python train.py --dataset="photos of plants and fungi (iNaturalist)" --horizontal_flip=true --method="simclr" --fused_qkv=false --drop_path=0.1 --projector_out=128 --beta1=0.8 --batch_size=128
Rows from block 12, named by matrix and row number. Rows with one number belong to one neuron. Each number is 128 + 32 x the weight over its row's rms, rounded and kept within 0 to 255. All counts start at 0. Numbers have three digits each.
# fc1: MLP up (model.blocks.12.mlp.fc1.weight, 1024x256), inputs 128-159
# fc2: MLP down (model.blocks.12.mlp.fc2.weight, 256x1024, transposed), outputs 128-159
fc1.5:133124071127177166115171152173153133068130144173037080080166110214111089141088142132140075135158
fc2.5:113147169133120173138112192162154143135132111141143097199131084136107082151113075107134104166103
fc1.6:067147125147218157130187132110112145097093107169104112113097142111126047108137066179107136158117
fc2.6:167094131113111094167167108125114148136084089062150188160126029120159133110176114109125132113113
fc1.7:113154114172102101157137138139184127021021165153229115102092063081124171089152135138121160102105
fc2.7:148131173149066099169183117070146175117111107161118179081157102145076143126138129156158051138112
fc1.8:072135116128200158099160107112091152132112146134102108123095136115125112113143077129097147165076
fc2.8:148149135186098087161162084111109197140132091135148185078116092158081173145109115103092089149130
fc1.9:131134087080139103145150108156123163157127139125129166082188073172096112090111158150100083123115
fc2.9:144153161138100147141151147114057126078122063133142141170082096104126138158154108081112166162131
fc1.10:090137132138155109110125043101129139155176120140063162144130164135130079078129118149048113094107
fc2.10:102115171123140152065082209142108102075124108106154093199145126105149111180057119122133159179155
fc1.11:175169072170118145159199077119096114058165153150145147054113120122111079119141127130115157142121
fc2.11:114122119151107096114184125116118171146105089119113144091121062145067120126099082131143087135118
fc1.12:157143119169171154163199077129154133111082184146070110105106130179124108118163132142117114176109
fc2.12:112127137126111064108140191149110156144101142110134163156152040108120127141078105084125083108090
fc1.13:120164112128174161101146113108181126133135131099051146124080156158133106097169049177169116153130
fc2.13:135119144129121115142121142118122146149131073092167166125103089114099127116099134114119120131093
fc1.14:175150108170100075165185112155155180113126148111069155108113122161112115166121152122108135119110
fc2.14:079113133129132107119147156150123138156130121149087140159119116161106136112085110143117112153100
fc1.15:157118101140103104125138084155168142162162140166097120070126165131082084106109149113098144127174
fc2.15:178170134163159113097162121127113172142108095171087157098128092170069116169103097130127129110130
fc1.16:119176055118192113131133087175117160117120204116129153072137139177121172061074164144091137157112
fc2.16:183162115081160121078115161146138158187204086114060160130070080129144185151081108099101157097105
fc1.17:120135125118122090110130100124076141210196149131089115104149170157112160124109172094101172135122
fc2.17:164177133191132064125117114093156186196138090140111157152161113209071098150120106123162074135133
fc1.18:128124145134165155151169105108083153181128093113131210132118154132154169160124094137117131150102
fc2.18:151116148125157078099130114111125189187129104132089136129142079152065119119104075119111099171098
fc1.19:120117080127107120121131141154180165098171158180109098068111158143053141102046162138129100085146
fc2.19:141143192141124108120122144135086105113131066135149109175085171107139128184134111104137142165092
fc1.20:125116096119216126101159157139107141136088142115110136105165100145152098096143109138086120137093
fc2.20:069121154182161076102157156119126154174123100085145135123167128114078157155070079170114070153119
fc1.21:130111122172113145102097104106103151114088127146140104104102152057111185110095132105113112160109
fc2.21:161085151138037044189117136142178162130094140119132140084154121111110207114164117109135111115124
fc1.22:151085109140109085145171187178131116237065139070137123097157170129129103134144108107118107107114
fc2.22:126152143126100094151092168139185153124125138143101101164112120149117146124126120158154108108125
fc1.23:135135123155137136124147101173168161161143138128093078107115141133106149132136191123136127176120
fc2.23:151167109128134104077149110162150126169123140136107146124108093111112090124060119148134087052135
fc1.24:118128104109184155102108116100133138172158171102083137132167145144096146078083091107119142178111
fc2.24:150153121139157056147130131126189146090109094187043180163098113173115141105158112152140148104134
fc1.25:128180089141125101160164046098156156222193160159095157110090143175129111090137108148154076113113
fc2.25:119095128101130143101113157083104119137117123084165182142124129056116125083088095103079133133111
fc1.26:151106100100113161160107107146129109104090175091156147106114129077150116065142125085090125124088
fc2.26:123104137106115130166130201134086091162133099150167141101103084133125118132122125065077157132119
fc1.27:138093118157187172162158088119132115122126125127096168107138104153136125114141130107155179147116
fc2.27:111114150141170121107152178123112140198121105094125128149108100186099117121091111136107098187132
fc1.28:110058105100154155102121151103134086163102118070099161123151119130095103098131141108145151152112
fc2.28:107063129118146157135150147161138097160138151137096099148124102156121073088084109126127081148100
fc1.29:124106030169085117137157139166099123155150202150126083062104163139086127087098188087134112112168
fc2.29:132161166131138064078097201105166145114075096104116159153167106167106118166101075136136070143131
fc1.30:128137111120149124097129125122158126145094117102135104059117107130084134124138074126135070127126
fc2.30:120151183079094131123154147153114207179152119128097161128053106085108195152052141128129104162078
fc1.31:102147109103176171111122147112080140255194089100052113130096123186128118148089104095147158180123
fc2.31:081082124189108149162113063164202120088174181190083060131163126166103112101125102103170094156118
fc1.32:121144119109125124097113049127138153240152139150047174113125179161093131110100154148125104123144
fc2.32:163146149071163106082125153078121151166127066126086183178137120133095139125102082148128136117126
fc1.33:164119062105160105107140127167134131146112179096109105082158118166102118110079127097128114140124
fc2.33:162184149152171129086108148185177142100190088143099090148078115172141142135131127106138144086117
fc1.34:054146084110172087133131136144072145233174117138114105115115155169108134117084100100105109189127
fc2.34:085088174137122126149144081103190149135119154131094145130148112164076133125131085136092112143083
fc1.35:151123150143107123183165131110111153117138132168147155119162099195108110127087145090121120117156
fc2.35:088112153162118113130185099120131184141110094128108161120141094123078157122127115150117123172125
fc1.36:168123049095141120116137094156140114116113145107074126024118095154107070085114134144127119104139
fc2.36:122191123187158130118090168159119133082153089180108068142116161196098138162129115101153150143129
fc1.37:119093126116146121127147123128104131181146114072129128084163076128087070142127090085140119154121
fc2.37:102093153119124150134147112099125103187097115122101138175165101127122120129128059113129115196103
fc1.38:119129097194095115167112083080179096151163186171091158135130099143126111067123059145172067122111
fc2.38:112033143144135135118142114098118064136114159121155135148173095073127118114100084071063134133106
fc1.39:111133099189121170102127031144124156189190110181111121087087198168065150130076172148149124126163
fc2.39:145166110138147090110098163139090173183139136161159134116095127116108100118118103137155046103150
fc1.40:106094073117159117084138144161115133162129215101135079062134140081126135074087108134123066150080
fc2.40:111091111123117146132099148167089161212199134136096111085085122148054119108089119096143151152105
fc1.41:115110133198102068152127116095101143109112152144192181144150152127124100095168120110114136078132
fc2.41:090123132132174136089115151131094161187192105135076103158065081165111128144092092129116151171105
fc1.42:145083106135133122152148159142055101205085118079139137103177120136147050099159112076097134110142
fc2.42:098117127104095115115100161150125117136155143123072071152117150144140156112097123129125128161117
fc1.43:119129021107135134133128153106111156098114159148116161106103138129115102072100159133151145109140
fc2.43:114094193161155180147131130061094137144144114153186137126086086094142127127131113121114108133120
fc1.44:162141073115130134110143043153133118255151153107059174080108140128116112061124174150137119125140
fc2.44:168142127125163116093140164105134098145128081150128151136142099165111143117130089101103148130118
fc1.45:090103106150163141111217158140112153194112164113083132087169162132121110112119132135114135158113
fc2.45:086112140179159125106107175134120161242133115132092090127141145133055159152079101122136171181114
fc1.46:118108080099158160138092099190149111123121130079135089114062171094114100090143183086075116131147
fc2.46:126149185110196126123118193099129126138128084119124132212096096155147091149080093120105151154069
fc1.47:083150107192129135099122113171112114147162128157114062121107153150084144138125148109128153187151
fc2.47:186142091169119072118175143172150151106135122134131173105105085166081122169116150142130098082144
fc1.48:119189138164187094122154068119056152181164094129127151123075111180109130151110108123124161174124
fc2.48:066092110142084169112151089170066117075146166164193078072121096114088109095087142101091082126129
fc1.49:171095109109147174109158082196147151060104131099079101088127150097123137108157166141130171133115
fc2.49:121115122107127155109133105188061136178138112122134077114111108134093100116120115076116161152108
fc1.50:129091083132149154157117133142069102118097155157169089074137119137119093107141135071100169089131
fc2.50:112074162131082132141130148143063111177102122089143098111124139113117156124103157091097130161092
fc1.51:138122116089134156086106085131086117103152090133104124101100126136043075140111154128140150137141
fc2.51:071058172128185145125144161124120138161127132112098100188152112158120130124077074104104102200075
fc1.52:125112129166081147145169133112155148139087163160148121089089071115092071136122112142200071144099
fc2.52:114143168115133112119171158111092191202109072075117153101083084128096159136128089152127127168100
fc1.53:153118096133134162157120140159174112155145178143102125084169134212119139061091095063126126148076
fc2.53:144123174082134098145170168143162122104117129089108127197132059154137107127128102098124157165079
fc1.54:163150143066151080117113105149125115211141100109117161107182089196114125136139085098122076124085
fc2.54:090105160072123094095122142080144114172076105112082158251167103121159151129135081138117131169083
fc1.55:054131116155172146086139108080104197160176128141056155135146135098116167096111112178153090191128
fc2.55:145121099131130121118141086175119155118127086128158124067095071148078112099098091111091138154102
fc1.56:074128079113171142153116079077091201139147169143149116124105095137105110064087093133124063160117
fc2.56:113124120189138097121129168138089182163117092160105117101113087153070147121119078138141109126162
fc1.57:179168144126121074156134111122096140118107099135138171108161072167128130119158091099123097113105
fc2.57:114129148151129136135123096080142128184140112117144130208167108146097109161146066100149132149109
fc1.58:136153115127170122062129145105120124086123140132132106105108136135060109146112081110146139123123
fc2.58:109088131101099112101117163110079195153122130140090136126141130111098177102096111151154078170141
fc1.59:137113096158163154146183135113104176024112181144121111069124138101106177104071149137128072124132
fc2.59:126125131146154106106160142122133196129122099130155154085096040157065153127115089109107132109147
fc1.60:141131131137141133136135104133152076026030122122171104153099127162146126114153102096091170153115
fc2.60:112119143182088080185199151130100104156167091162112165103090060123112103159076131100182094133132
fc1.61:061084064132163119076111138154047123096121142146119075111128144169079084110097126137140188177155
fc2.61:148122158092099089105091132162161158120169130165069091137129122166114186103100082130119058137127
fc1.62:085160094176122126119106106163076140148156150182133076083106165176063133106109120091127165163146
fc2.62:165133133093108091126104167150198116099151147082080162193110083114138119126084138128123127090117
fc1.63:087158117200144101111143113117196184090195144161096096112123162121067161113065119140148137178154
fc2.63:089145180112136088081144169076111177203147106121080153153089130168082151141099097104106130175098
fc1.64:181196128115142091118142122145087166207154058133149107086100144116095196172107145138114116124157
fc2.64:101121188160149115152108118088127160147148106115075157223122108159141136148127091107134109122101
fc1.65:077148092112160108095111187129048150073116139158128093118106158144087106113117135149145162117155
fc2.65:151108170126103123103161140117110168107115088144154146124142107128130163126101101133125071159125
fc1.66:111109132193133145109151103086160127124106184172110161101131143120111147093133108166134117131146
fc2.66:105084137157108111136143148104097156191109118105100177117128078132083112105097119098129119143106
fc1.67:106071153165133130114164088105141095142105111106100120135148111089122122146145136109128162192120
fc2.67:138153158114137131111129127140086134115108094169197133133118106132124129124144070160145073137116
fc1.68:095116123150094124134138108121153161174164148132049121130104197105090178126097172145124075145147
fc2.68:162194171116173098059113137126109166200147057125138153144102098137113108202073077121117106124103
fc1.69:125103121110145106066077046098118130175171117123052150133130189135133120080130103145081107091112
fc2.69:116109155109135121073102179127090107103116089141176112179174102150119114167072102137156154190163
fc1.70:142157123173103150148190117152134121097086126139156131120097074129132076151145201135148176150118
fc2.70:128086147118092143129161140078146145096067121087121200139130120018108160106118150149111129139115
fc1.71:106102151185138143173235138078135119183138108140117175144124125143142120155156087147150128186129
fc2.71:143138137112159155105141125160104146117072108136175114104074105087132133136143142139093148130075
fc1.72:124139116090149088103105115127077106150160115162140078107145111176073124125101077116124125146161
fc2.72:166122132083149104086130129136192122071123113120069166188117076114143156146116127176112114097109
fc1.73:077147110167143125120141124081121142173152137109101124127080118125100063074131099159141151183120
fc2.73:096093128140113149173110179148139119128091144101116116142132125145114134139147163088116191145120
fc1.74:122133127176091120154150090116138100141166167148102123069143094144113069110092134124160114101156
fc2.74:160089105136097133085119113098127146098129107170165149114183114138071118156090139104135129122137
fc1.75:145053101146084145186115161115072148108118115214171158131100155131157103089133157154158138042100
fc2.75:136134185129152070134178117098164142159122066139091160149132066183097086129090082117123138181121
fc1.76:153105128201107109157140097056171147107142123160148197133125104110117121098149115115122118106137
fc2.76:096098150141148132128159150106139127133115095100118141081129043131087106092099095147093123145129
fc1.77:154143133159131110138129149130073167143134101173141119114127113154153124146123117126140125104102
fc2.77:143133137164077033182155180100199142109082151178172158138194092108114173147154096123153092093130
fc1.78:061104126168111109102130113119056146218128119101110111116103162139076102118122150116131175165101
fc2.78:113170130125163161073116110139128173122153109175145126080109118162075120155063112133099126170090
fc1.79:138104117140104142123151128138153116164117142119143147105135105117125110123083162124120130154091
fc2.79:134102119142104104108184101150117149133125118137140142092125095169063102123130112081107124110110
fc1.80:153153085131237130090126098115159119088088207093147124077145137172084153111149152156077107100117
fc2.80:086108096174144079130187134134105143153118134133106131091116085129085157117103085118117121159153
fc1.81:092133175111144094118107156086161149051133123170107102132131112114087129141137091111125104133116
fc2.81:111088153146118166171181120146100170153090062138179119081131032125090112130142111119129091145120
fc1.82:149181117127148095164128132123115128027132120201176167138105144217108071145118108130131197114137
fc2.82:062102115130118156135126144109113128075116154159078131152186152172090080119113117111140146148148
fc1.83:097094056145143142157156134150113123163115212112079133091129179114116160036109184109092155157135
fc2.83:105102196131171192084172119094113123141080058098131134172129106124118138165142051115113079178072
fc1.84:113142135220140090148130153132146173060078144218183069096141111133092157144138103123155134163123
fc2.84:133101132143146116137185150113101159155121085097202190103087061112117129123130089116100136111094
fc1.85:152121165134074153150144104048160126198176084099138201158055155112106101153139105173207075086120
fc2.85:112081127168117103159170134094129160160081137124083160103137063063128129095135134134149124138112
fc1.86:083124108137169170174157121131113093102099116152088135144128088160156132139169144130117170137144
fc2.86:094138162116157140082132212139127156194137094115105107127116094112124139156108093138143075142126
fc1.87:145159134180172126162190117109120107121109112155116134120145054169169088126189089118107149137112
fc2.87:093128158141153117134127159093064157214129115081210118125103119113112163137082086107113100163100
fc1.88:123116108131153189090103128129188070091091148132132097108140119161121154107141120088131134150091
fc2.88:136097163173078091116152114142195167158169118159113152100170080180105162167091109136158060154109
fc1.89:127176096168157115106135105186173159135116165152103072080139098216142178092116114130148104174062
fc2.89:138088143082101157140161175175075111188118092061143137133103061098132094143078161083061138154081
fc1.90:094149085122195084097104153125132197150166181132112100096127164129065196074077111143117076118105
fc2.90:208159169091144146122159106126101150139167059118102187095058099097123157168150147135131130068138
fc1.91:101145129155182134097154123145143139161130140103129115088142068140100074135103112099132149149063
fc2.91:113171164115130110104092157096141210188137130177135138127145174115076191175081102148162105155127
fc1.92:146124118080164200120114135156155105115131129089091116118095188103139105137147131100095122115122
fc2.92:100139133166138127185098204140148098155105140145122095156082112156160124129138120081110178158096
fc1.93:105117078177141087145187091115121148141064161139131114069136171126086129125119155139095066121118
fc2.93:123148120158112088140101091126147155162157134127053117141120146145118096116079165145157096085147
fc1.94:153164136139172167098113134181163164058147104198085133122118072246162150127112102105160158200102
fc2.94:112106175123108081102140120121184139197135091111048100164164064151098129147091052144142081197105
fc1.95:147172155098182156106134107134146129160122083119097171145187060233140121127083101113130143171090
fc2.95:118104153082151144139158156078161058139119132108064181212140131112165118122151080112123138138104
fc1.96:126092089113170096079148125140156129112057176061176188087133132166096131086109145134136094062073
fc2.96:063142135115174133108130143116104153139116115137040107141130087148092150139052085120141112137136
fc1.97:087119137199109122164168110055127105105123157087150120109136165083089028109142109114138117094159
fc2.97:133173175113186109083132193140066146130179061089101134189058083160147118154078104129131175166124
fc1.98:128189138121191102107127116136122193226168089098086162092151143173076138126091104143125104133125
fc2.98:145167131084180134099147155054158159159121118111052199192110104084113158171131112166185159123138
fc1.99:122118085089156111103124141108170169089136195097104126098132128123105089066087090099118106087080
fc2.99:103117088159130128152114145149074162190133126186178100073088129098098146106148145117121079109139
fc1.100:183122111154170110155153162113124185095074125139142182123110107173130116119151107090071157139092
fc2.100:072117156151127095088138138146147155162198093119098115089096060129090129105035087130106121175104
fc1.101:166149132183114095166148040094194133067065140161145142125167068162112070130130074161125094098130
fc2.101:114141126186108066183096153165153162169164144158132081090138184168106177118140127115134098122131
fc1.102:118136116210098088133143057153096120203127114151137118115126157154141127144137144112120126148110
fc2.102:129135132126102113113104215122126106086080165140172138145146120084145146125125124148150070084164
fc1.103:167142136160137111133184075076138132127110129138093206129133101171134118112153088153133097119157
fc2.103:144125114137099067108087134158165153130139125148143120052133108133060137120047096124111119120145
fc1.104:095174121171168116106132125067144129108109154152162106135102132113083110104119049165154076134102
fc2.104:188134129167119111134201106098153134142129083131131188144152121148105113188149124130137128119119
fc1.105:122119140127185163087154162103147124068127134121095133111118084116130070107111106137159120145083
fc2.105:118138170113149111096105113117131202164109127150123097091129111126064188109114084128112066169094
fc1.106:093096148146064123133108109113176089153100148117133100126148092086131159110091126093101143150096
fc2.106:157097148152123115137145141092114183103106110105101159108124097138088143114126128109154117121163
fc1.107:073093086100220162076143138097025099107116147081129098152100124111135076089159112089100172188111
fc2.107:195160093125077086105090103172117151153148107143152113115129109138106134128094116119171076089168
fc1.108:096079119103159165120126088091123106129176108090031152155109126192147071080133093111121178166124
fc2.108:160137140132121093148126139102170131085108080136181161154094063097106122118159144119122125137114
fc1.109:108119101198110115149207062108165155156104190163111138129143145132105153096139146174137101094170
fc2.109:101118167093167108090126224096151134117159117080051151210137082116094147128057110130107175150108
fc1.110:047117057142162071110116144135057148192165159112106085120101154154114097058113095126110157188117
fc2.110:121147154130099148115083169148200163127124120109064129144113133113101171159114160155160137111129
fc1.111:154133149132160163117175109145127137242147107096082152121152057175123089150083141154163137138075
fc2.111:125116168119141122132169123098100184190079115132107184133110118125097139152099113109112135166094
fc1.112:094169136149170118094142113140059173197160137098100122086137168151058090101063136107094166156117
fc2.112:143127163091174142113143158083178126128109129094055202191154116069144162146138090166145135098130
fc1.113:065108045145145163099133186168061128032070173138212076106101157084130123095096174109102155187128
fc2.113:127120150116124073068134117116113190155140103134112138093112120129070208121098091144120082136138
fc1.114:094131129155163183148164113094188185187085130122031131105122114123090035110090145135124131171113
fc2.114:112131092174150153120163137144094151192122074119152124104103075129091077137106073112105127183101
fc1.115:144125098086130151131157098124066123177132110165098175119097167181109153130111171155137138132148
fc2.115:152170177100180125091131137114122180168118073133133196131094116091121145193107130153123096127102
fc1.116:113152106160159139134158130152152144128101158103149104055134093127109168092106100086108114170071
fc2.116:123153192092111083140119152101164165173175105102077165150085102089132186122106095146141099146115
fc1.117:158112123125149133142154129084053146153109115114176150105061141169127079142101168134116136149078
fc2.117:166156145157141119112132115081145167109149107147134179144158119175068114185109134107146123080119
fc1.118:142046086125141162149137127132124119111104166136129137118134129132122112073189171104136165141151
fc2.118:078084134157149118130136111161163150190131107120061105134154062211098072103100063115145101160115
fc1.119:169084085114093122143174120146101121145168161078116129067162126140087076118122166089166086116167
fc2.119:113132138171100095146173143130124184123104096165122124090092073153044159155115091091113166163118
fc1.120:117130107166136138101164060120140127158124114075082109077131141079071114101133097140101136148161
fc2.120:155157121156131078124170154095126181131174091106104191128104070151094108118115117143131077137125
fc1.121:033146113194117117172133155076166138136132143088144099127074185153085119136162116144148109179134
fc2.121:044107145147146113135189144116122153135103130146147150194137041127126128114108100125133160183109
fc1.122:123123090113152093078114115127119137165171153110069095066142159115070142106069083145113057125162
fc2.122:148144150142149148129173150154155138126132099150072140183096087118155136154135165147138143127116
fc1.123:151162129160092086176167080103094135167155108173144170118098142190099146148130155114119136148140
fc2.123:093179151135182170078119113149099170166163097148116109101044138115135147176096106150138122127100
fc1.124:155136114103167143148148132164175140109110113161110170111164048208146138103135149131112161140090
fc2.124:145141170116174133113149148133079138201129050042119132186084112126154103184119102109097176176090
fc1.125:088180117196128127130130130146093158088169159240099099106077167141119115108108144110171116151172
fc2.125:158109123203105074162126100195092165161147117101155114100129149170044112181104092073119145130135
fc1.126:086076089091119152126106125092112118154154176128070142115142135132107124055105090113120128142123
fc2.126:124128082113145145122132160118109115146151116128153143161065104089091115103066112081110114121127
fc1.127:024115054141116115084132156182061168095100143134116105104111161124071116099102189128125173146140
fc2.127:122124181102138108120095156107175150175112062124123135106131064123071167146098038134118082141100
fc1.128:102091126216148094103186077048062184112103157134149125120106100115134108109110159138127095162128
fc2.128:113139114149136101131178125127102147163129104150137140069128068134063100107085076107105067154137
fc1.129:110134130147157146110178164123157105138066123113123149141157040183140052131127133129143189167083
fc2.129:121088153121148175112155122092092123154117130131146151108118141100058137145130125095091129150088
fc1.130:045132139158179134128111131080172137170148140129116113140114158131124145138122107137136135184100
fc2.130:063121156140143164140139151143164136095138152170097105214077098146149108098122058086098176200078
fc1.131:132147123200091069199092014144153126185141144151129143139135121168103191124131134142099140099164
fc2.131:108120142116120117110109229138146165126169153157070084097131163097075121103115087112160068125126
fc1.132:119154137227094081159108102102083146120105143152100146131131159134116065120153088097125139145135
fc2.132:123157116119175112101063119121073133205183140142123117167057155126138133151120140141125150061141
fc1.133:122111134122084148187140186113103121102086120153187114121142153205093057144130136107141176184148
fc2.133:095145137151166120099112093121091130161182104150083097112102117152103148140096120128144135128141
fc1.134:083182115212187088148198102133094148129156131127144103091085115146109126121106134090079115153132
fc2.134:066059142181123136129167158107116108110090159099137120173148112081140153081122103155109116164115
fc1.135:035079110130161123096145148128041189105133154156206103106128134148137128112070134141160158197145
fc2.135:108117112150118079114181132120092176173159097109112133086102078147067163106106066097129118179121
fc1.136:087131060168148116139117102124084148140130161149145119070130180130063168099087150116140135100156
fc2.136:099097153135132142084158133124143152163082097094115159129122074129094117124075100137074123180094
fc1.137:098114070102196128115129167092000083145079137081157149146108155154149060091155095099095159136107
fc2.137:102127115125115077097137160134097178174151114125077102136111112115082137103069099132134073143129
fc1.138:146147098194127118159219057124148148198124130121114134101095108138114129105127160132096088118128
fc2.138:117123119146138094126148163116154150161162137119063160159096081110150150121078125151136112106101
fc1.139:064179132178135081123156142082151171112173124143155133114079173078111107112096092197099085078150
fc2.139:115104155111137089082122134131156118146147081079072109129122151097099085151077083138101124166104
fc1.140:103159117162187096118203065117073117167147116099103134132111126164139104113141116118064109135109
fc2.140:076124133159109137104116153160082110080094141142214064140134120070149154132101111131126086123151
fc1.141:119145117099196113120115124125124168147099159105123146107141075187150120083135072099109088162059
fc2.141:136154134102123121115150153154117133194208099136078131133085100081131153165138094120123142145087
fc1.142:138176138104103106143113131062138106169168152117126195109047174111086116115131153112127121053121
fc2.142:107080188129104123150181156114112184138104064115170155143142047124078159123112107119094084182080
fc1.143:136132099162094051170139201126068140155117156117165112047168163148079140132093162070125146088139
fc2.143:110130133171084040171129183097167154134095122105117149169168099145116135139120120093119137135147
fc1.144:073124125164131146164142125112101129113136133143114118123127158083136149126091097106103115180155
fc2.144:072104128120158150089192136100086137183112099132131145095120081092092154124116128145108139185117
fc1.145:070089113131121096117132109089063099157119173093095147107106123147118095071147144112127113171125
fc2.145:099129158158172164157118146101112186146117077179171121153085099153074111106073094111141135180138
fc1.146:092126161149111109101129083128103162210224125113087116123088175134088099143057133126151118171132
fc2.146:112115119113115145143111147126087152154156143181167125108102127087100101091129110110144101150123
fc1.147:116083140149151141104181136120074106181101118146059126134171114136147105146140131109099177156125
fc2.147:146153163130176135104124090150148161126102097133108115122130086158105111138116073159124088099084
fc1.148:111144110172122111145190080107158142125099151173121170117126103172114078126149121190155149086164
fc2.148:116096111119129137153128156106107147157101088081156171115101057064132118102123138113113110125110
fc1.149:126099124171099112122115037110183127178175166117041117105153134154100105103100094157148095148140
fc2.149:127129127144103120101067154142079140152125090164163123115155156164054128157089118107132162144162
fc1.150:099134147160124119139145125122159120182132120119158106098186102135092104151113063121120115134082
fc2.150:134124147137116104084119137102184148139156122125104124188145127106105164178113089160162060161129
fc1.151:130145101135117106153107098150115125104085151135171124088142130112083134107143146083085122103130
fc2.151:147110103160127137176195143150115088136133084103232169080089073120101136131145106098091154125151
fc1.152:119114128136138102072132059112096125156157092142120175146122185116128085130138126166091125099141
fc2.152:111123169116157121083041197147120097104137102118132066200141138130136139164072091125147140191120
fc1.153:089162109154152162129160058148180107106112146164040084099141085207119124076120152156154109152132
fc2.153:052089128098134171093078178123110120128131164103133069121130173038092137093106095110132097156125
fc1.154:119141120133144159121141134073189132150179142107043155161089144147132070126133086159156145140106
fc2.154:122053182145106160178111162109109090131079121094157166171138112083151117108121161087089160164099
fc1.155:104137128110198123099178129135094129055100131103152119119097113118142119093116115121062141130123
fc2.155:155111115165107078140165151091131153123124104072140189077089097091126149099115132137103115119106
fc1.156:139141102163094051182110208140080193146128118112197133098094165147083149118116144118140149090132
fc2.156:145092187079117147117144150095093191118092086144175171162094044069124171143103093106098109157115
fc1.157:177152125155138125150190058166134119105161189140077102091103128131105129100162155115090129099132
fc2.157:086142110128175123087152136103127154169116082145059133110108087124086107119091077107129085132126
fc1.158:127152131136172149145205116139130142077108151123175130111104059084155108117116126109103177144063
fc2.158:187123147148075101181139091115162170162128127156158165040132152139083168139166129121123058074122
fc1.159:069150074132100153134157123149167093061088209135082109107077132135105128069148175166142138137140
fc2.159:067035163112103180116137181105201107068052168111093113131233089071098105097115069118123076184099
fc1.160:133160130146181174126200081113130126101105150100138126098138054120148082121103098133111159152071
fc2.160:166106168137102143167157157111165112129125124119147159123155176093102128156120096114104111114092
fc1.161:109094074126169110113163099113082126140076217106137156065150145122105092053109145140071117102110
fc2.161:113130131118128098106150118108125149176151118108123141096118068154079102086090100099127096139101
fc1.162:162122094145122152149184095158175093146063109104126118089178086140135091123149126142111089109174
fc2.162:093125141167115105131124137092146149129128114138114118159113099179049157121138098105170087146142
fc1.163:158130124107171136133142110099080096092148090105115150112140080210085060131127106128131123121182
fc2.163:091097133136112166129120138137147135049139121172103091122144132163086129143090103148183096186118
fc1.164:187113086135131132160132158109117111127102118169146152100098157115088083093107098149113139091109
fc2.164:110139187155088131166165082127139172131103114134115144173122033163101125155107126151121124142126
fc1.165:183136115158147080131130128144148140145122081073064137132101168132111186144180103128141153187126
fc2.165:138145123118111109108150148183152178172128125151141122123144105183055097170076130110125116149103
fc1.166:068128044162154080172134123130091111185128177121115097094151165157102145060113134088075120104143
fc2.166:079054171162151132129186159110164123137073110023165180116138110058101178130129119150062127152095
fc1.167:107152108179175091167178151132115120023087143169186131125148060152151047115166103127141131152116
fc2.167:105109099117115125110118129115078129188138128127144169196135119125122122102128097129120149130119
fc1.168:148139137152157154180153126126103106116095127136122172141148099198171139122167145065137166164087
fc2.168:106123190110119134106139175117154106164138088073081093183137108123144127155097074159163099186116
fc1.169:078119059128149075128117114120059089115138179103117090137120102196136045053142089095106177177105
fc2.169:158168096151130103118099172176159151146154145135064119160122167141110166140107180144159123090151
fc1.170:200120104112129131162122155102136109094127083135130156117098136174134142105175165120156147096119
fc2.170:092121164162107135141144139073120164164158118130164164118150094143061109138103096104130097140100
fc1.171:098130155183089112164141044089132123171105152098091143123141122122119085094136077134114124179094
fc2.171:152149126131090127137098098126156146094147121202119117136132148136098169130180107142160104123163
fc1.172:158177175169094184184135119035187116143120109129136182133106132185119122139139110125186104142114
fc2.172:117111121160130152144165128089125190150134143119155143077121065079078153099106109159147032132112
fc1.173:114106089145138143145147031162062150175105175107149148071137142170120138078116169109082116137120
fc2.173:087068136118113157133171139111131167113140141140101155096113071134089104081090098097099117154118
fc1.174:166175137186161106168217079126088123194144105168124175130109122217132126169171159124105149107142
fc2.174:148125124093127123084086162137159151116115143128163104133121100089125120128081119105096121074126